{"horizontal_flip": true, "cutout": 0.4, "encoder_norm": "layernorm", "encoder_conv_stem": false, "encoder_width": 256, "eps": 1e-08, "grad_clip": 3.0}
Rows from block 2 of the text decoder of a small image captioner, named by matrix and row number. Rows with one number belong to one neuron. Each number is 500 + 40 x the weight over its row's rms, rounded and kept within 0 to 999. All counts start at 0. Numbers have three digits each. After the name is the row's rms in percent of the matrix's.
Before each neuron's rows are labels from the 100 texts, of 14976, where the neuron reaches its highest value: "fires on" is the input token at the peak. Only what is clearly more common there than usual is listed. The data: photos with spoken descriptions (Open Images, Localized Narratives). In brackets: how many of the 100.
# fc1: MLP up (decoder.blocks.2.mlp.fc1.weight, 768x256), inputs 0-36
# fc2: MLP down (decoder.blocks.2.mlp.fc2.weight, 256x768, transposed), outputs 0-36

fires on: "there" (63); "back" (11)
fc1.474 101:460544513427554526514530523479512504446544485555555510479573491483428510490460460440486566453540543432472532493
fc2.474 120:507542534442530486487520488602486517494527577458486423449569551513498534496431532522513501543546522485529439473

fires on: "person" (23); "light" (7)
fc1.747 105:461543459500501493593548552464478486524455557440521526511482486508475507515527452470479584509503437452520569553
fc2.747 108:480486487487534508487491512478489514467513499475519505489471448474455553437533470520529490492538489477480459511

fires on: "is" (71); "looking" (21)
fc1.63 102:482431530517490475507437532479509471458435502562469484489478549503513465525472518492433468589434508512454504505
fc2.63 100:514422519433499486512488459526524489491493458471547475543515502505557567500417481448530528506517464416551409497

fires on: "picture" (69); "of" (31)
fc1.373 103:550517549479512540473503462540565566491485591478501539446550501497497506526525465565548563459455592471505487512
fc2.373 102:529516508537515517544511462509536456486558541490446408551479534446520459475503457492545511454450549505456508490

fires on: "it" (91)
fc1.668 108:414511359477473517533494562470484423410504507515498565436521506509518459473521555486510555570486484495437550527
fc2.668 105:502573547502497422518428522463556503510459498430395431483563506482543527558481494511597455499461486520509495514

fires on: "also" (48); "them" (45); "even" (7)
fc1.558 106:477493506487487443473519539485473562492496519447497510461541557438538586490456532491457544554458514537564537535
fc2.558 101:515546546502512479511588554461467484463516475501610483503502537477513522532510477536412544524510521489594465430

fires on: "standing" (52); "are" (31); "is" (15)
fc1.485 100:479454517487519491533474453447468434507471575512529400464553593561476458504534471501525531505463542491510487477
fc2.485 091:514528433551480501580438483514497494488583582584567447541464571560536529510453496507547448379497485487563587508

fires on: "is" (34); "electric" (24); "are" (19)
fc1.167 106:510596514463520523507454466499514447510488464499526538502428517503552538573514440505527498505491536492421505518
fc2.167 106:519629565471484532503476540516465496534480511520466495504510433477494623414536574499504500488549503510418566442

fires on: "also" (95)
fc1.26 103:549507467526476439505452472519388486467445540544472498554552507499533506453484494521493534558528518519513507438
fc2.26 106:524456569568444507512480513542457515501442540593438481548482546485495545556457508476553512536497401522525474446

fires on: "with" (56); "of" (39)
fc1.680 102:505480544519521468469451436606450523498461492453464542476462455569507454494507531490497452524535524544522420504
fc2.680 103:461489569497397503492474450532436509507476496469517546460528471560497524420508520520543464505462498487550510571

fires on: "," (36); "like" (36); "be" (13); "and" (9)
fc1.627 098:430499556539393569479565479443498518431474506436498491476553546542508472499496427468536467515530481497505530472
fc2.627 098:548500568504510472550555483495561557500516494482527502468542471473552588423423499514492441510557488520544452481

fires on: "," (70); "i" (30)
fc1.369 098:510546519504488505545568515473506543534442443530463467545537523453558504478475571480525469508539526470447460497
fc2.369 098:553515437496455545511534514504493460510559532538525491547464488459488411514551506493533538492512560524475536510

fires on: "center" (56); "i" (30); "by" (9)
fc1.517 102:447432503494506517484470432501488505559427501493563490539488536528536533513534539527508467449495514485559458498
fc2.517 101:507468533553480505479443474551518447549510521578485524480459541483469561506524505486486481486552553502534495504

fires on: "with" (24); "shelves" (19); "racks" (12); "musical" (10)
fc1.122 103:500564525531498519550490477529523520494544470450475525439439499459537508466511561495516482517551487483541492523
fc2.122 112:486480476549440579477498458545481562541521469475511528512492448479549494449447520502478504526559545402529540524

fires on: "of" (70); "shirt" (10); "dresses" (9)
fc1.478 101:549498457428532403468490430467514508569586489501511474476468495547515475475481525517534458541510519561463491523
fc2.478 105:466509442434555539501532462493501532511528514549490416463467519484519477548513496459582470530489493503560560460

fires on: "and" (19); "<end>" (16); "," (12)
fc1.500 095:512454512522477531455424545436583559489470560496541489434469489532481501591524519468463533519473472537459505629
fc2.500 099:477460485430526493483467480461551550493509496590547488473535465508550529526482456482562443469497480453506418509

fires on: "inside" (48); "of" (23); "tree" (10); "trees" (7)
fc1.287 102:504481504477462429496440451456530486577541545472563488575493505519544525423507407455424494477486482523500451516
fc2.287 105:487433518454494529534521513481551515532471505559533437527452448427507524474525487503523494525482489516582481517

fires on: "see" (78); "the" (20)
fc1.129 113:468454451482453513487544514517534466488447493500490475542522440569551494471456420501550527520513476558463447465
fc2.129 113:502520526451485587505581463516445531426505520444552509514506498536506550496430489517621505502482515504487493455

fires on: "also" (100)
fc1.650 114:530488483492475539529459554532544510537434483528444453525478489532576444425521555512511502477506442505554472513
fc2.650 113:489483501527595554538475599501397520453465500518553480565525526474512459462554543524422512552456464540508491484

fires on: "the" (47); "," (20); "on" (18); "to" (15)
fc1.389 089:508471564494456540480524461477546475534501552449422504482472529544523524546508448442489543502509517480473448499
fc2.389 083:472521522489521499527531586439512546499530484490433553529555505481561489492449483447470484540501465551520403460

fires on: "attached" (40); "tied" (26); "along" (22); "connected" (10)
fc1.73 096:496470474472484505541512476465443445502532570531454529509459488590440438528531514457537565537497570516573498536
fc2.73 094:541450486488474526552492526498484544477567511508557498509554489497474487518418524481506506553565500495480495499

fires on: "also" (100)
fc1.420 105:518451519548551558567546498545531455509475474496440483448438542442453520438505493503539435570487505490518526564
fc2.420 112:509546449501558515573536539524483523528481475505521489532512489378513534467553518469465472474483545514523456525

fires on: "with" (61); "having" (17)
fc1.562 093:459513492520532537494510475485525478460492535478470497458535520495469473503532547487577474536511534524530462487
fc2.562 091:521522509544541515533489507550520499514508494545583504522426580432473469505469524551502495540536482552492490524

fires on: "standing" (41); "present" (33); "visible" (17)
fc1.574 094:533449546444468491508435556521439520481497511478424475508488517538455523487520513496463549424416461482485511461
fc2.574 086:516529461544485504473438493446489554524530518493586477507482535530567491467483496477456532404472493507507524458

fires on: "can" (78); "is" (8)
fc1.468 098:394482458470458513558517521458466478576490503463478493475478474587482456443509509513520524464536502438525466570
fc2.468 103:449449474532516531496503543465489562529470516478465469547501411459526521466519459456558523559531454504493510493

fires on: "is" (50); "given" (29); "are" (18)
fc1.176 108:480538494490500531505559446463496491558484496450539552448496442486442546469463472550482518540491450526536488461
fc2.176 105:483557502581514526553474479511482488522464528433552565504483495465426541463537561488491510548561485512477570491

fires on: "front" (55); "image" (45)
fc1.440 091:443563521499516462499553473505505558459540467466503476486501507472534554536521544530468456492482400481487493500
fc2.440 096:492454496471427485517522524506462582523460472547445463586527491499531550516498466513510460515479498508527520524

fires on: "front" (96)
fc1.531 094:485562466448480542429494510473503463542549498456478470512498507497512495467475526474516526565471472494578508575
fc2.531 097:499484506438486535474456467458459490478512576503474477557462453494568472495446465488494566537439523587601507533

fires on: "we" (58); "can" (42)
fc1.311 098:538491438455498492518444491525483454493511489570498480471503547481458502600561602515435458455439503461515435479
fc2.311 094:505528543550463468516524488524556469485450418547497465541502573425499495484579476538525576572462488502503514429

fires on: "of" (30); "is" (25); "among" (21); "be" (13)
fc1.521 089:459463514516522538544507499457464510469462487481422546477521466538529501527432477512461521530499523490430545551
fc2.521 089:445463564456470436572451566496513532458582516450567505487499526551472550524525439517431437534516549469473562523

fires on: "see" (95)
fc1.199 108:516531463479534511468502493585449490477504522459500589516479482476414448501478506600576489484554496501564488501
fc2.199 105:524536484566524571487552498522527556455524459494506546563468482514524454475517534482533441491551447509495552452

fires on: "standing" (90)
fc1.594 102:552497481528574552525478486462473563469574472457474460506571514534515563567521486536517521521551536474474484438
fc2.594 094:497527441496468479457473465599501496456530485519507475506537544492520534550475501514463487459466519552546536449

fires on: "with" (34); "can" (23); "them" (22)
fc1.378 107:450492513448531488508495553511460443506482459497547549465457470483525492440531523543511490547535474494572487478
fc2.378 106:416496492475511470523526510485540475471500553500550486523474446466524534507606575557507460470562514539477538535

fires on: "and" (88)
fc1.49 100:507542458491482473519555532509565572495496540465504540533527461508450524531545501488462509498541514453413504565
fc2.49 102:438535456514518404499542446428533527585500481462464508521568432557572504484458504457475478554553433515479478437

fires on: "few" (93)
fc1.223 106:525511500515458552527532525452550505470532490441513447547489507524524521534518508578533517550545432483550507535
fc2.223 114:497491527513524464456444502455502595444501497485528497495476548433463572501554492562473549504539530427500544452

fires on: "see" (48); "this" (20)
fc1.161 098:442454478449462514507464520473505500514545438481541507432542465463528528447548556462437585447468454449516499535
fc2.161 091:456494464491453517527521511461509454531576503442491482521515487444537490438539469498464483475511427504465507513

fires on: "of" (37); "colored" (12); "who" (10)
fc1.522 097:509534565516518455525571489536501555451511555456529520486557493550533479525546484515520550496469483494500527507
fc2.522 093:477440541503534496500523506417482558454542477442481470574456549475438551487467474496560517506539538496545480506

fires on: "front" (35); "." (32); "can" (15); "couple" (8)
fc1.45 104:465528502493560516438464436583531450515506454462524514497528521505509474543477520480529502445533578390491493446
fc2.45 107:465478599515438521472507505530541505509541540492481523539535491493551454511477450478450576440525491468537558478

fires on: "," (72); "." (21); "near" (7)
fc1.471 106:513537559506579476461444432519505481490533475473569533499538484504553447513519558487500591447509537483524429504
fc2.471 103:485547504509465492499456472482559510513561469541499466468489417524549475518505571507459492497462482494523501515

fires on: "there" (76); "can" (14)
fc1.205 096:531481530481571417465458544479525520442543468461439480508462496471472533508467507518529411613493470461525447484
fc2.205 098:507478456491615428515492513466469530465477513556534531480437511512440541513576404553492486466470525522540519519

fires on: "the" (94)
fc1.639 096:533476478475482478520432510588466446543508478454450511483565470575516522512453555560487488512574460476516484433
fc2.639 099:474490489549513540523493522493531550525475487509482483492534480494502424503438492469533473487533511454539486553

fires on: "is" (84); "are" (16)
fc1.642 110:517523484477445476496409521530503521505543525481512532539471591540551531458499501480464532509590420464466448563
fc2.642 119:523480563512453473397497477535529535489560483470485486514526502456534500479546479467545575494548504489497543502

fires on: "of" (74); "few" (14)
fc1.459 088:511486481485551464494475494501516604455474575444517524495465471435501474493492505504561542494514569529493464519
fc2.459 084:506474476508543509539503503406498525499504506514552485510551511448499568457486466516512441506524476530547510561

fires on: "for" (16); "under" (15); "through" (13); "to" (13)
fc1.743 101:511528617498555471538539501491520547513435518470457533484462522463444534482528497540556517504487539532554481443
fc2.743 104:501512475517494487523527485407521549463554557493515500534504488568471463498516473514490470508500572492512519426

fires on: "also" (95)
fc1.365 104:497435417496509555464539519538469528582490458499411509495519515437468500542583545480389517560487522430421464483
fc2.365 103:537528516446474493494529493492505510530497466518518521529459488439456468529501473534481548520505495481425456513

fires on: "see" (72); "these" (16); "contains" (11)
fc1.3 103:536477506408502492484515516558499519477434596537527499566518485548565547503552449451491515513496471549508523486
fc2.3 097:536537548422487596562574461517460494400460560489534441519468525499519528475537482493542515430512534482500565524

fires on: "the" (47); "with" (36); "have" (12)
fc1.112 092:432507540534468533493501537416466542474506460499519529531493504497554435559511534510461481558520490424508509498
fc2.112 095:508546533458489491465450522549482523462493518518545475548575501563617444474477489571548489502540505511517512472

fires on: "few" (36); "also" (26); "<end>" (16); "a" (11)
fc1.215 109:520535525519536516505508501409446560491450484527495458521488477526556562501407549536548538470560410495513479535
fc2.215 111:565511484422532481516489537504467518471503474451484495532469507530452571506451513520549573456469517448592492518

fires on: "and" (34); "image" (32); "-" (11); "," (8)
fc1.624 103:542515561503498479448566534497514525503451491485503418539462508453480543552454467428463482510537513462509510480
fc2.624 103:561517542469468454507570453463533597481510497493514584492547495513441529535451516445536445486538498507510549456

fires on: "and" (28); "something" (22); "in" (19); "working" (11)
fc1.428 098:448504514449511590495457504474481524593490534511579542478537499522559526455524509482531493530466474495534488506
fc2.428 100:455467515554491506542507588554534535555485543473485527500508467462524502565471450476537557471544476522443498537

fires on: "is" (48); "there" (19); "person" (7)
fc1.79 097:439463530476517423474461426453517563526498470523441450498538493453548554498489504491509464463458543439528488566
fc2.79 093:490516505451453554624465474491500524477504439480437485538481516444521480555559435445454518467441531467437487489

fires on: "the" (58); "this" (41)
fc1.165 098:473478497535429526534450481512515451566487503532505473533508526501397496536449544528489469561548488477545468457
fc2.165 100:471525489501462473490482551531470551489416536505437470533570518546451470498482492465504565420514498561514518481

fires on: "back" (88); "that" (7)
fc1.267 099:506534432459468470557479508456507516446538475520579538465547492538481487519504492523504525471543494519499500534
fc2.267 109:536583468514506548438495502523462402480477535569527543484525514521509451453472480565529530510470389467533482494

fires on: "water" (73); "river" (8)
fc1.296 096:479525507484566471489606475433436454465441449462503477500490473536430559539537486539502510474537481523521478536
fc2.296 097:474483524477552444462455520479514422580521537443493498483457487437524531556467498506499507401581498504517551553

fires on: "can" (66); "these" (29)
fc1.32 116:516513647459562487488557491491489502457495510527485510521550445569468455550491497445537531558467456500448530522
fc2.32 115:591575530494517530442537503539501450479510528445476526523503473506490529505515604469541425543513494446484493568

fires on: "inside" (59); "in" (30); "there" (10)
fc1.552 099:453429532437488517397532483438500524413503454530549529470572551571520568461462506493533497510437454531542455577
fc2.552 099:420484504497538512555527440494472519495470428488541514501526516528443461491495423563524521515476484449495535500

fires on: "and" (100)
fc1.76 090:482525480510458487469565506493485443556468507465463502523496435528494500395446487510499560534552543563491503462
fc2.76 078:533498476502530488492521505442487495536531504554550533552528464494512439510512521545563561409550502497531551456

fires on: "it" (44); "table" (22); "that" (14)
fc1.637 098:473426450553574517449562569469557412507556440462482529471477520465507567482545474521529462471505545499461517549
fc2.637 111:532486456525411520478424547478510509468481434448536478484492472499508521516420598530478445462572559507452531573

fires on: "," (89)
fc1.616 096:524514517571500521552509444443501500505564504539517455473446504555568490454541517469491571471509493442514458489
fc2.616 100:470510483486528554503507506512528498457517523569503448495487469475429456494515541510507562446561621457536596580

fires on: "lady" (87)
fc1.141 089:507475487517475486510525490462461520480456500511518588471511441478499502575459488512483523423475528500439445542
fc2.141 091:454515535554502457473511494553453515549447502522500430476464430499549547542492516526461485485490475503503510562

fires on: "edited" (53); "like" (23); "some" (7)
fc1.237 102:472524552554514506533529496513458506576475474455412522511569504510431514463487514511516508562489448519471533491
fc2.237 108:520568485492513496584531477476467531540452495539519557529492528519491543463481444495468490497531472559473480546

fires on: "front" (45); "here" (33); "." (14)
fc1.537 092:473492531444472453550532433539494494392458473499449527448523520528504462503489565512467468531525498484463533493
fc2.537 092:487560471481495476485512492514417484511484487498494502567438458446457474536439501538507488509563547569483535492

fires on: "person" (56); "woman" (14); "man" (12); "people" (12)
fc1.480 085:479463444474538521441417468392528470472487528468477601445493490516499451505511500542405599486488478493492504532
fc2.480 083:525496532516514457477531500518500519459499485549579444554503469439519531569479483485497477522536485570503571514

fires on: "there" (53); "indoors" (28)
fc1.720 093:549471542506394464461534432473521457473552563552465506477531533552533472468496498480469554550507522545565497451
fc2.720 100:540495577504594472506498486482474531495460492511524526480451475468542447489439482514450536506410539513513505448

fires on: "is" (100)
fc1.91 095:446495528480520557507543545551428492556466491516451464461521485573462533560443475514473537556527437555543465542
fc2.91 089:508500554532509533556540468530464526470479548535551502506561499504465523488441534571520449525534487495509558541

fires on: "person" (35); "dog" (8)
fc1.505 098:453468532455556615469574552465589428529502443446570544473461503417498492520525505472446445435464503462519479528
fc2.505 103:558414514469499520466510442471535467538478472467487517456510488461528464541512458494416516444493545470474557453

fires on: "see" (89); "who" (9)
fc1.670 094:522475468462529513456540543519470473425519488406454527511503495428457503534502486559495439534522540516514510565
fc2.670 090:542519527499492498515492464445533530457522517512539456506488454503464497522501467473559488431527447456540521496

fires on: "clicked" (43); "the" (30); "zoomed" (21)
fc1.725 097:478530531446504500489478611480419521475599571549514528443486395466473495485471483447434523558480436566429517489
fc2.725 101:477495509506509504535490516489511462484500532493511495530508498456518540482391505475499507485487454498507492470

fires on: "there" (64); "," (27); "food" (8)
fc1.98 106:490465441468504470509470458459498448486471513425456525520549484439479573493516454528464488590472507469561512508
fc2.98 110:514502439572495556524501495514458472529471488466518508539493528502512484520506503513577505572441503505568505469

fires on: "," (52); "pole" (15); "sky" (12); "plant" (8)
fc1.585 100:499566492545529400520490547523476589519494491525510532469513523497523527511560516478506476553524534511400444479
fc2.585 108:473518465536534516453512558421489497494492480549510516521544498504530479449540485506504550533588515499472544484

fires on: "see" (63); "." (21); "this" (8)
fc1.657 094:478531547512449467479518553468525465516561514443462540415505485479435505443488535452475540502559540486502511433
fc2.657 089:538524494495530524510494465572511416482492482477541537489475441506478535573549469475500480540569439490512515462

fires on: "in" (45); "," (36); "of" (14)
fc1.179 099:471466538499484555516502465490508487497441544480508516480588471494490502559475535511435486506524530595498427508
fc2.179 093:498494464470516464524443517491482504523541496516557404475511532520540527568538539487450554478573496541569506504

fires on: "back" (72); "group" (8); "picture" (8)
fc1.93 106:488490520536460493515531492558490437526489524488520493554507478562450359461474453462532509525440525451500469451
fc2.93 095:475533524547467533518496495486496486473503512460567439618496456489504442492493460524561480472484494457506531523

fires on: "water" (57); "a" (28)
fc1.561 104:557531480496531513463471505526493535468515496475465507481461474518549486503598543482426508483547491444525525505
fc2.561 103:482525450513506490506463540509555516517470559446512487575510501545457508492513522484520491585523521508454523467

fires on: "in" (79); "at" (8); "on" (8)
fc1.175 103:467403422444571497487440543455601482613549525442602524480453482547500548477542502513556487516475492470511436490
fc2.175 104:501466516443497541497503462517454547549557449491542508433507507479478555541509552500472456521514510494461524550

fires on: "lady" (50); "to" (50)
fc1.393 105:466546567492452544539513501532543491533464457547439515508512466473444544507520542431461485485493564422475455462
fc2.393 105:420566504536488532521511504510495505626438459486483510450428530484480520514523542452499518491515558466561464543

fires on: "the" (44); "can" (21); "attached" (13); "plastic" (7)
fc1.571 100:516485499458513490542507463462578478484399503508552540483490500530530563516560498477496514545596531502430554552
fc2.571 103:547466550465500498473448519513475579492463521488489537499475443501417458521482466462497451581519495499557496558

fires on: "outdoors" (61); "indoors" (27)
fc1.196 103:515518539466488528490477505494434542592493461482532489524508476561471558517458577528526466600477445490575556500
fc2.196 097:477498536533470457478438513533495503564488534530419478506470428487482413467448466546484501538532515506523536503

fires on: "with" (25); "smiling" (19); "and" (10); "of" (9)
fc1.640 102:469408476461520571531451501454579522490496393520515588505462524488452536519431435450410527517475538485520483504
fc2.640 104:516532452561422533398487484392442500551511460442439490524501476513458491573486523486520526428465510450510460561

fires on: "picture" (35)
fc1.391 099:546474516491539520450584477490490463458474543504559507472471507583492523543489554504546569460488509523457575563
fc2.391 102:514520467478474465525493476497510531508481451497542421475549544511515467580433483499540622422520500487443495446

fires on: "picture" (36); "looking" (14); "pose" (12); "see" (8)
fc1.101 102:445480535472431532434496450474498504467482501496582477516424519543517493506551561517512547530558512468463525542
fc2.101 107:552448519399451499468456474461513522488553463503619466514458499549504491512506473563557567482498554512494510503

fires on: "front" (59); "of" (36)
fc1.84 114:472459473430474461518512562512499486502587545478484505577536494565516455451447538523531494505508437547556456553
fc2.84 112:462463450442431595504482534540499494498515515512452476470526461488531569473441481554484538548520490491513534526

fires on: "edited" (45); "and" (39); "animated" (14)
fc1.638 110:581496468478492524481467465492496473579520437455460557535504461481500517549544491516508572561554433500537485467
fc2.638 108:514491474529512467521467529492453459504506504547412550518466474480493495600525471528495588520493491502433588544

fires on: "is" (68); "of" (31)
fc1.233 104:500504487478510527482530481501498552541424478471534482557430476529524439567485547450495539559512516550533470496
fc2.233 100:499492522523548482546511407501503541557505495519601551458466544501438515558452512473495497576473517502530535495

fires on: "center" (44); "side" (15); "area" (12); "by" (12)
fc1.426 099:476575571464518526522525450513507480447478525473476477455447516503483474572492497432548471469482483574517492480
fc2.426 101:512463475469481506464507503487465503531519524471489568487486516537535415494439507503550574463507514505550506505

fires on: "of" (64); "green" (18); "clouds" (10)
fc1.183 093:519428520538472519451538505561452502543489529442534521498510509497527500453479500445529533540434557554552474423
fc2.183 094:543548492466483489501540499499506513488476534403465461454485530506517530458521538520495551461542499481502541472

fires on: "grass" (83); "can" (9); "lights" (8)
fc1.142 098:497469471457516517557539464490481461450490498436492501492496531474501535462482489563465525402508480484495463476
fc2.142 095:477561517484540561551502508530485443535525487483449504501434513491567489488507551526464518479491460521541492511

fires on: "there" (87); "can" (13)
fc1.606 114:525539440538509501501525521505464495549460511495470519493473491557467529509446467499525529545520470588439452556
fc2.606 124:480477524464540514507542508514484569534484538507491428496508486454521533546524516458565503507540443530475489548

fires on: "also" (95)
fc1.385 111:517573540464471450475471463445452547513511486527464501570542431568535486500480494539473534519526441521579531478
fc2.385 115:536462520507510516493493538469470527480506558591506485505503536499497514547458532503452564486467441475466506503

fires on: "clicked" (49); "of" (15); "." (14); "we" (10)
fc1.736 117:587521472432543505520475524496466501451493495560504483482505541512522469412514534552559588402529422578523476534
fc2.736 113:470498451476532570496548508457500556456463554510483486534482562441459438393547532477556527475548486540467500507

fires on: "of" (47); "with" (44)
fc1.180 095:514521493550524513434531532574490469528468487477565532488481512497434492520549544427480412535479481536522484510
fc2.180 098:490549546576526535472494571569455531524601444518515524511528534506532469501548539521526500561529505572545502553

fires on: "we" (61); "over" (18); "of" (9)
fc1.114 096:502558503428538599465487452566495509444499445466500467564451515483504478531548516490501473561512509498542482490
fc2.114 097:420520474546521484516492528494501545482526504553487480583532511473494442521481525493499481544480463461440484488

fires on: "and" (92); "image" (8)
fc1.717 104:447428408501501546466501503518489454502517490522565524602536450484486498492504481440495463527521506531536430518
fc2.717 106:431517512524553530515528488577467501505478492511518422578523512475511519523459543411468485546541483519555566503

fires on: "center" (100)
fc1.447 112:563506419414504493526518520480525540479519554488523486486478541471497487534510548432480529497457455467507494516
fc2.447 110:505485482483499481484486514526569487484517537535475538478484418479484466499452529479533474562469439470553517470

fires on: "of" (42); "inside" (36); "top" (15)
fc1.644 103:487482494514486469420455483498541434479517472499499543420495495541535542458504465505542448460516567519471469539
fc2.644 107:458509394520536469501451532453569433472539521498536501448522478464538606483581524474535507506573439493483533487

fires on: "back" (23); "side" (21); "made" (19); "glass" (19)
fc1.753 106:453492535521537510518409516412539491444468558457499473452500479582433524485475500483576440486434550528447504500
fc2.753 102:540519483474553562499492580457505523463536509480560465504515459523494523499525438448535490506463496437500482487

fires on: "front" (97)
fc1.323 132:444475503493507483432536539466523460515483489476483546558456495546476460437465555465525439452522506532515506536
fc2.323 119:475459501529422515500493519532509428467475509523464400532462494484489520475476481523558471474508526527518488522

fires on: "few" (46); "a" (26)
fc1.275 106:571467543450483478485558552498515460518515507480501503519503454438571482530439519515488523514494489482531470469
fc2.275 104:525443401473517504504492503506503551496566542551504423534413443498535518505484525490524545458514533426545490504

fires on: "the" (100)
fc1.414 135:554612505538553540518469528487524491527544488446521532534542534519504475490497457518524530436597481504443483534
fc2.414 112:578582529473490556550491503500518509539553479481486548514560483520532492455507451534504526469546495539488547487

fires on: "back" (59); "at" (21)
fc1.662 110:485484561528448518519487533477474456462495519496477507431448539467420430527561572483422503481517522520523511483
fc2.662 113:449559477505480523409478496529470536481479505542524455556504505511464481500542520495492507493491522535508478492

fires on: "picture" (99)
fc1.331 092:539565506563461580525489482508516509488499508398459549464539514535482506475514507478457591529490510477471555457
fc2.331 096:561529553539482540518458464461561488523519515469452456513492521552563438438477518559472511432511557492485493454

fires on: "lady" (41)
fc1.697 098:493505587516491494507507454504520514599488514469522529506568494545510525484463569471494515454502538484472467477
fc2.697 101:490550453553417478498592466567586530537467516539459466444443521533474551466490551520548521521562483546466526561

fires on: "inside" (51); "on" (20); "of" (14)
fc1.457 090:401466554396467562495498534472484446490494543493549538520477459497509488616504493518496488516458494515469557408
fc2.457 094:490565444562496426579517506496570484488503528553540526477501365518562435501536541486502477477501527478482518510

fires on: "with" (60); "the" (28); "kept" (10)
fc1.723 104:427485478489470595546519519502537508493458542550538536519412526492531516462518575503457442567461453476544513457
fc2.723 100:502524479492519473518561567449490542547521443572543451514486460505615479521516560489490473513567477536470568534

fires on: "inside" (54); "this" (36); "outside" (8)
fc1.707 103:462506460436416517468522462448534540480535537528472520464493536495460523565515499539460480498499391552519555462
fc2.707 105:460480516487461500488514487596494522515555531530602522564467472503497443476519498592473468520479471515558608466

fires on: "the" (81)
fc1.319 099:451526540512420577500383493482554517477561492454437486513469544561438492539474552490497445525482532450509486469
fc2.319 097:503498503489480486463463476609471524492450556475471480479537564494503510483496568553471505494591476509421489475

fires on: "," (100)
fc1.438 095:510513527566478544518427466456492506588496468551402524442512512532592569534544525491580510583586534462481460534
fc2.438 097:501538498489530480481509515520575485462577543575514437493530455509525482499525536512526466598490505498497494501

fires on: "there" (44); "to" (16); "in" (14); "here" (13)
fc1.475 097:386504493468456519591518520509463486515514518480484508579464530471523502493531581466533498528533542481512465431
fc2.475 101:442500458481419543560519517553539509528481501494520502499453541494529524535477525489533488584540628462513487450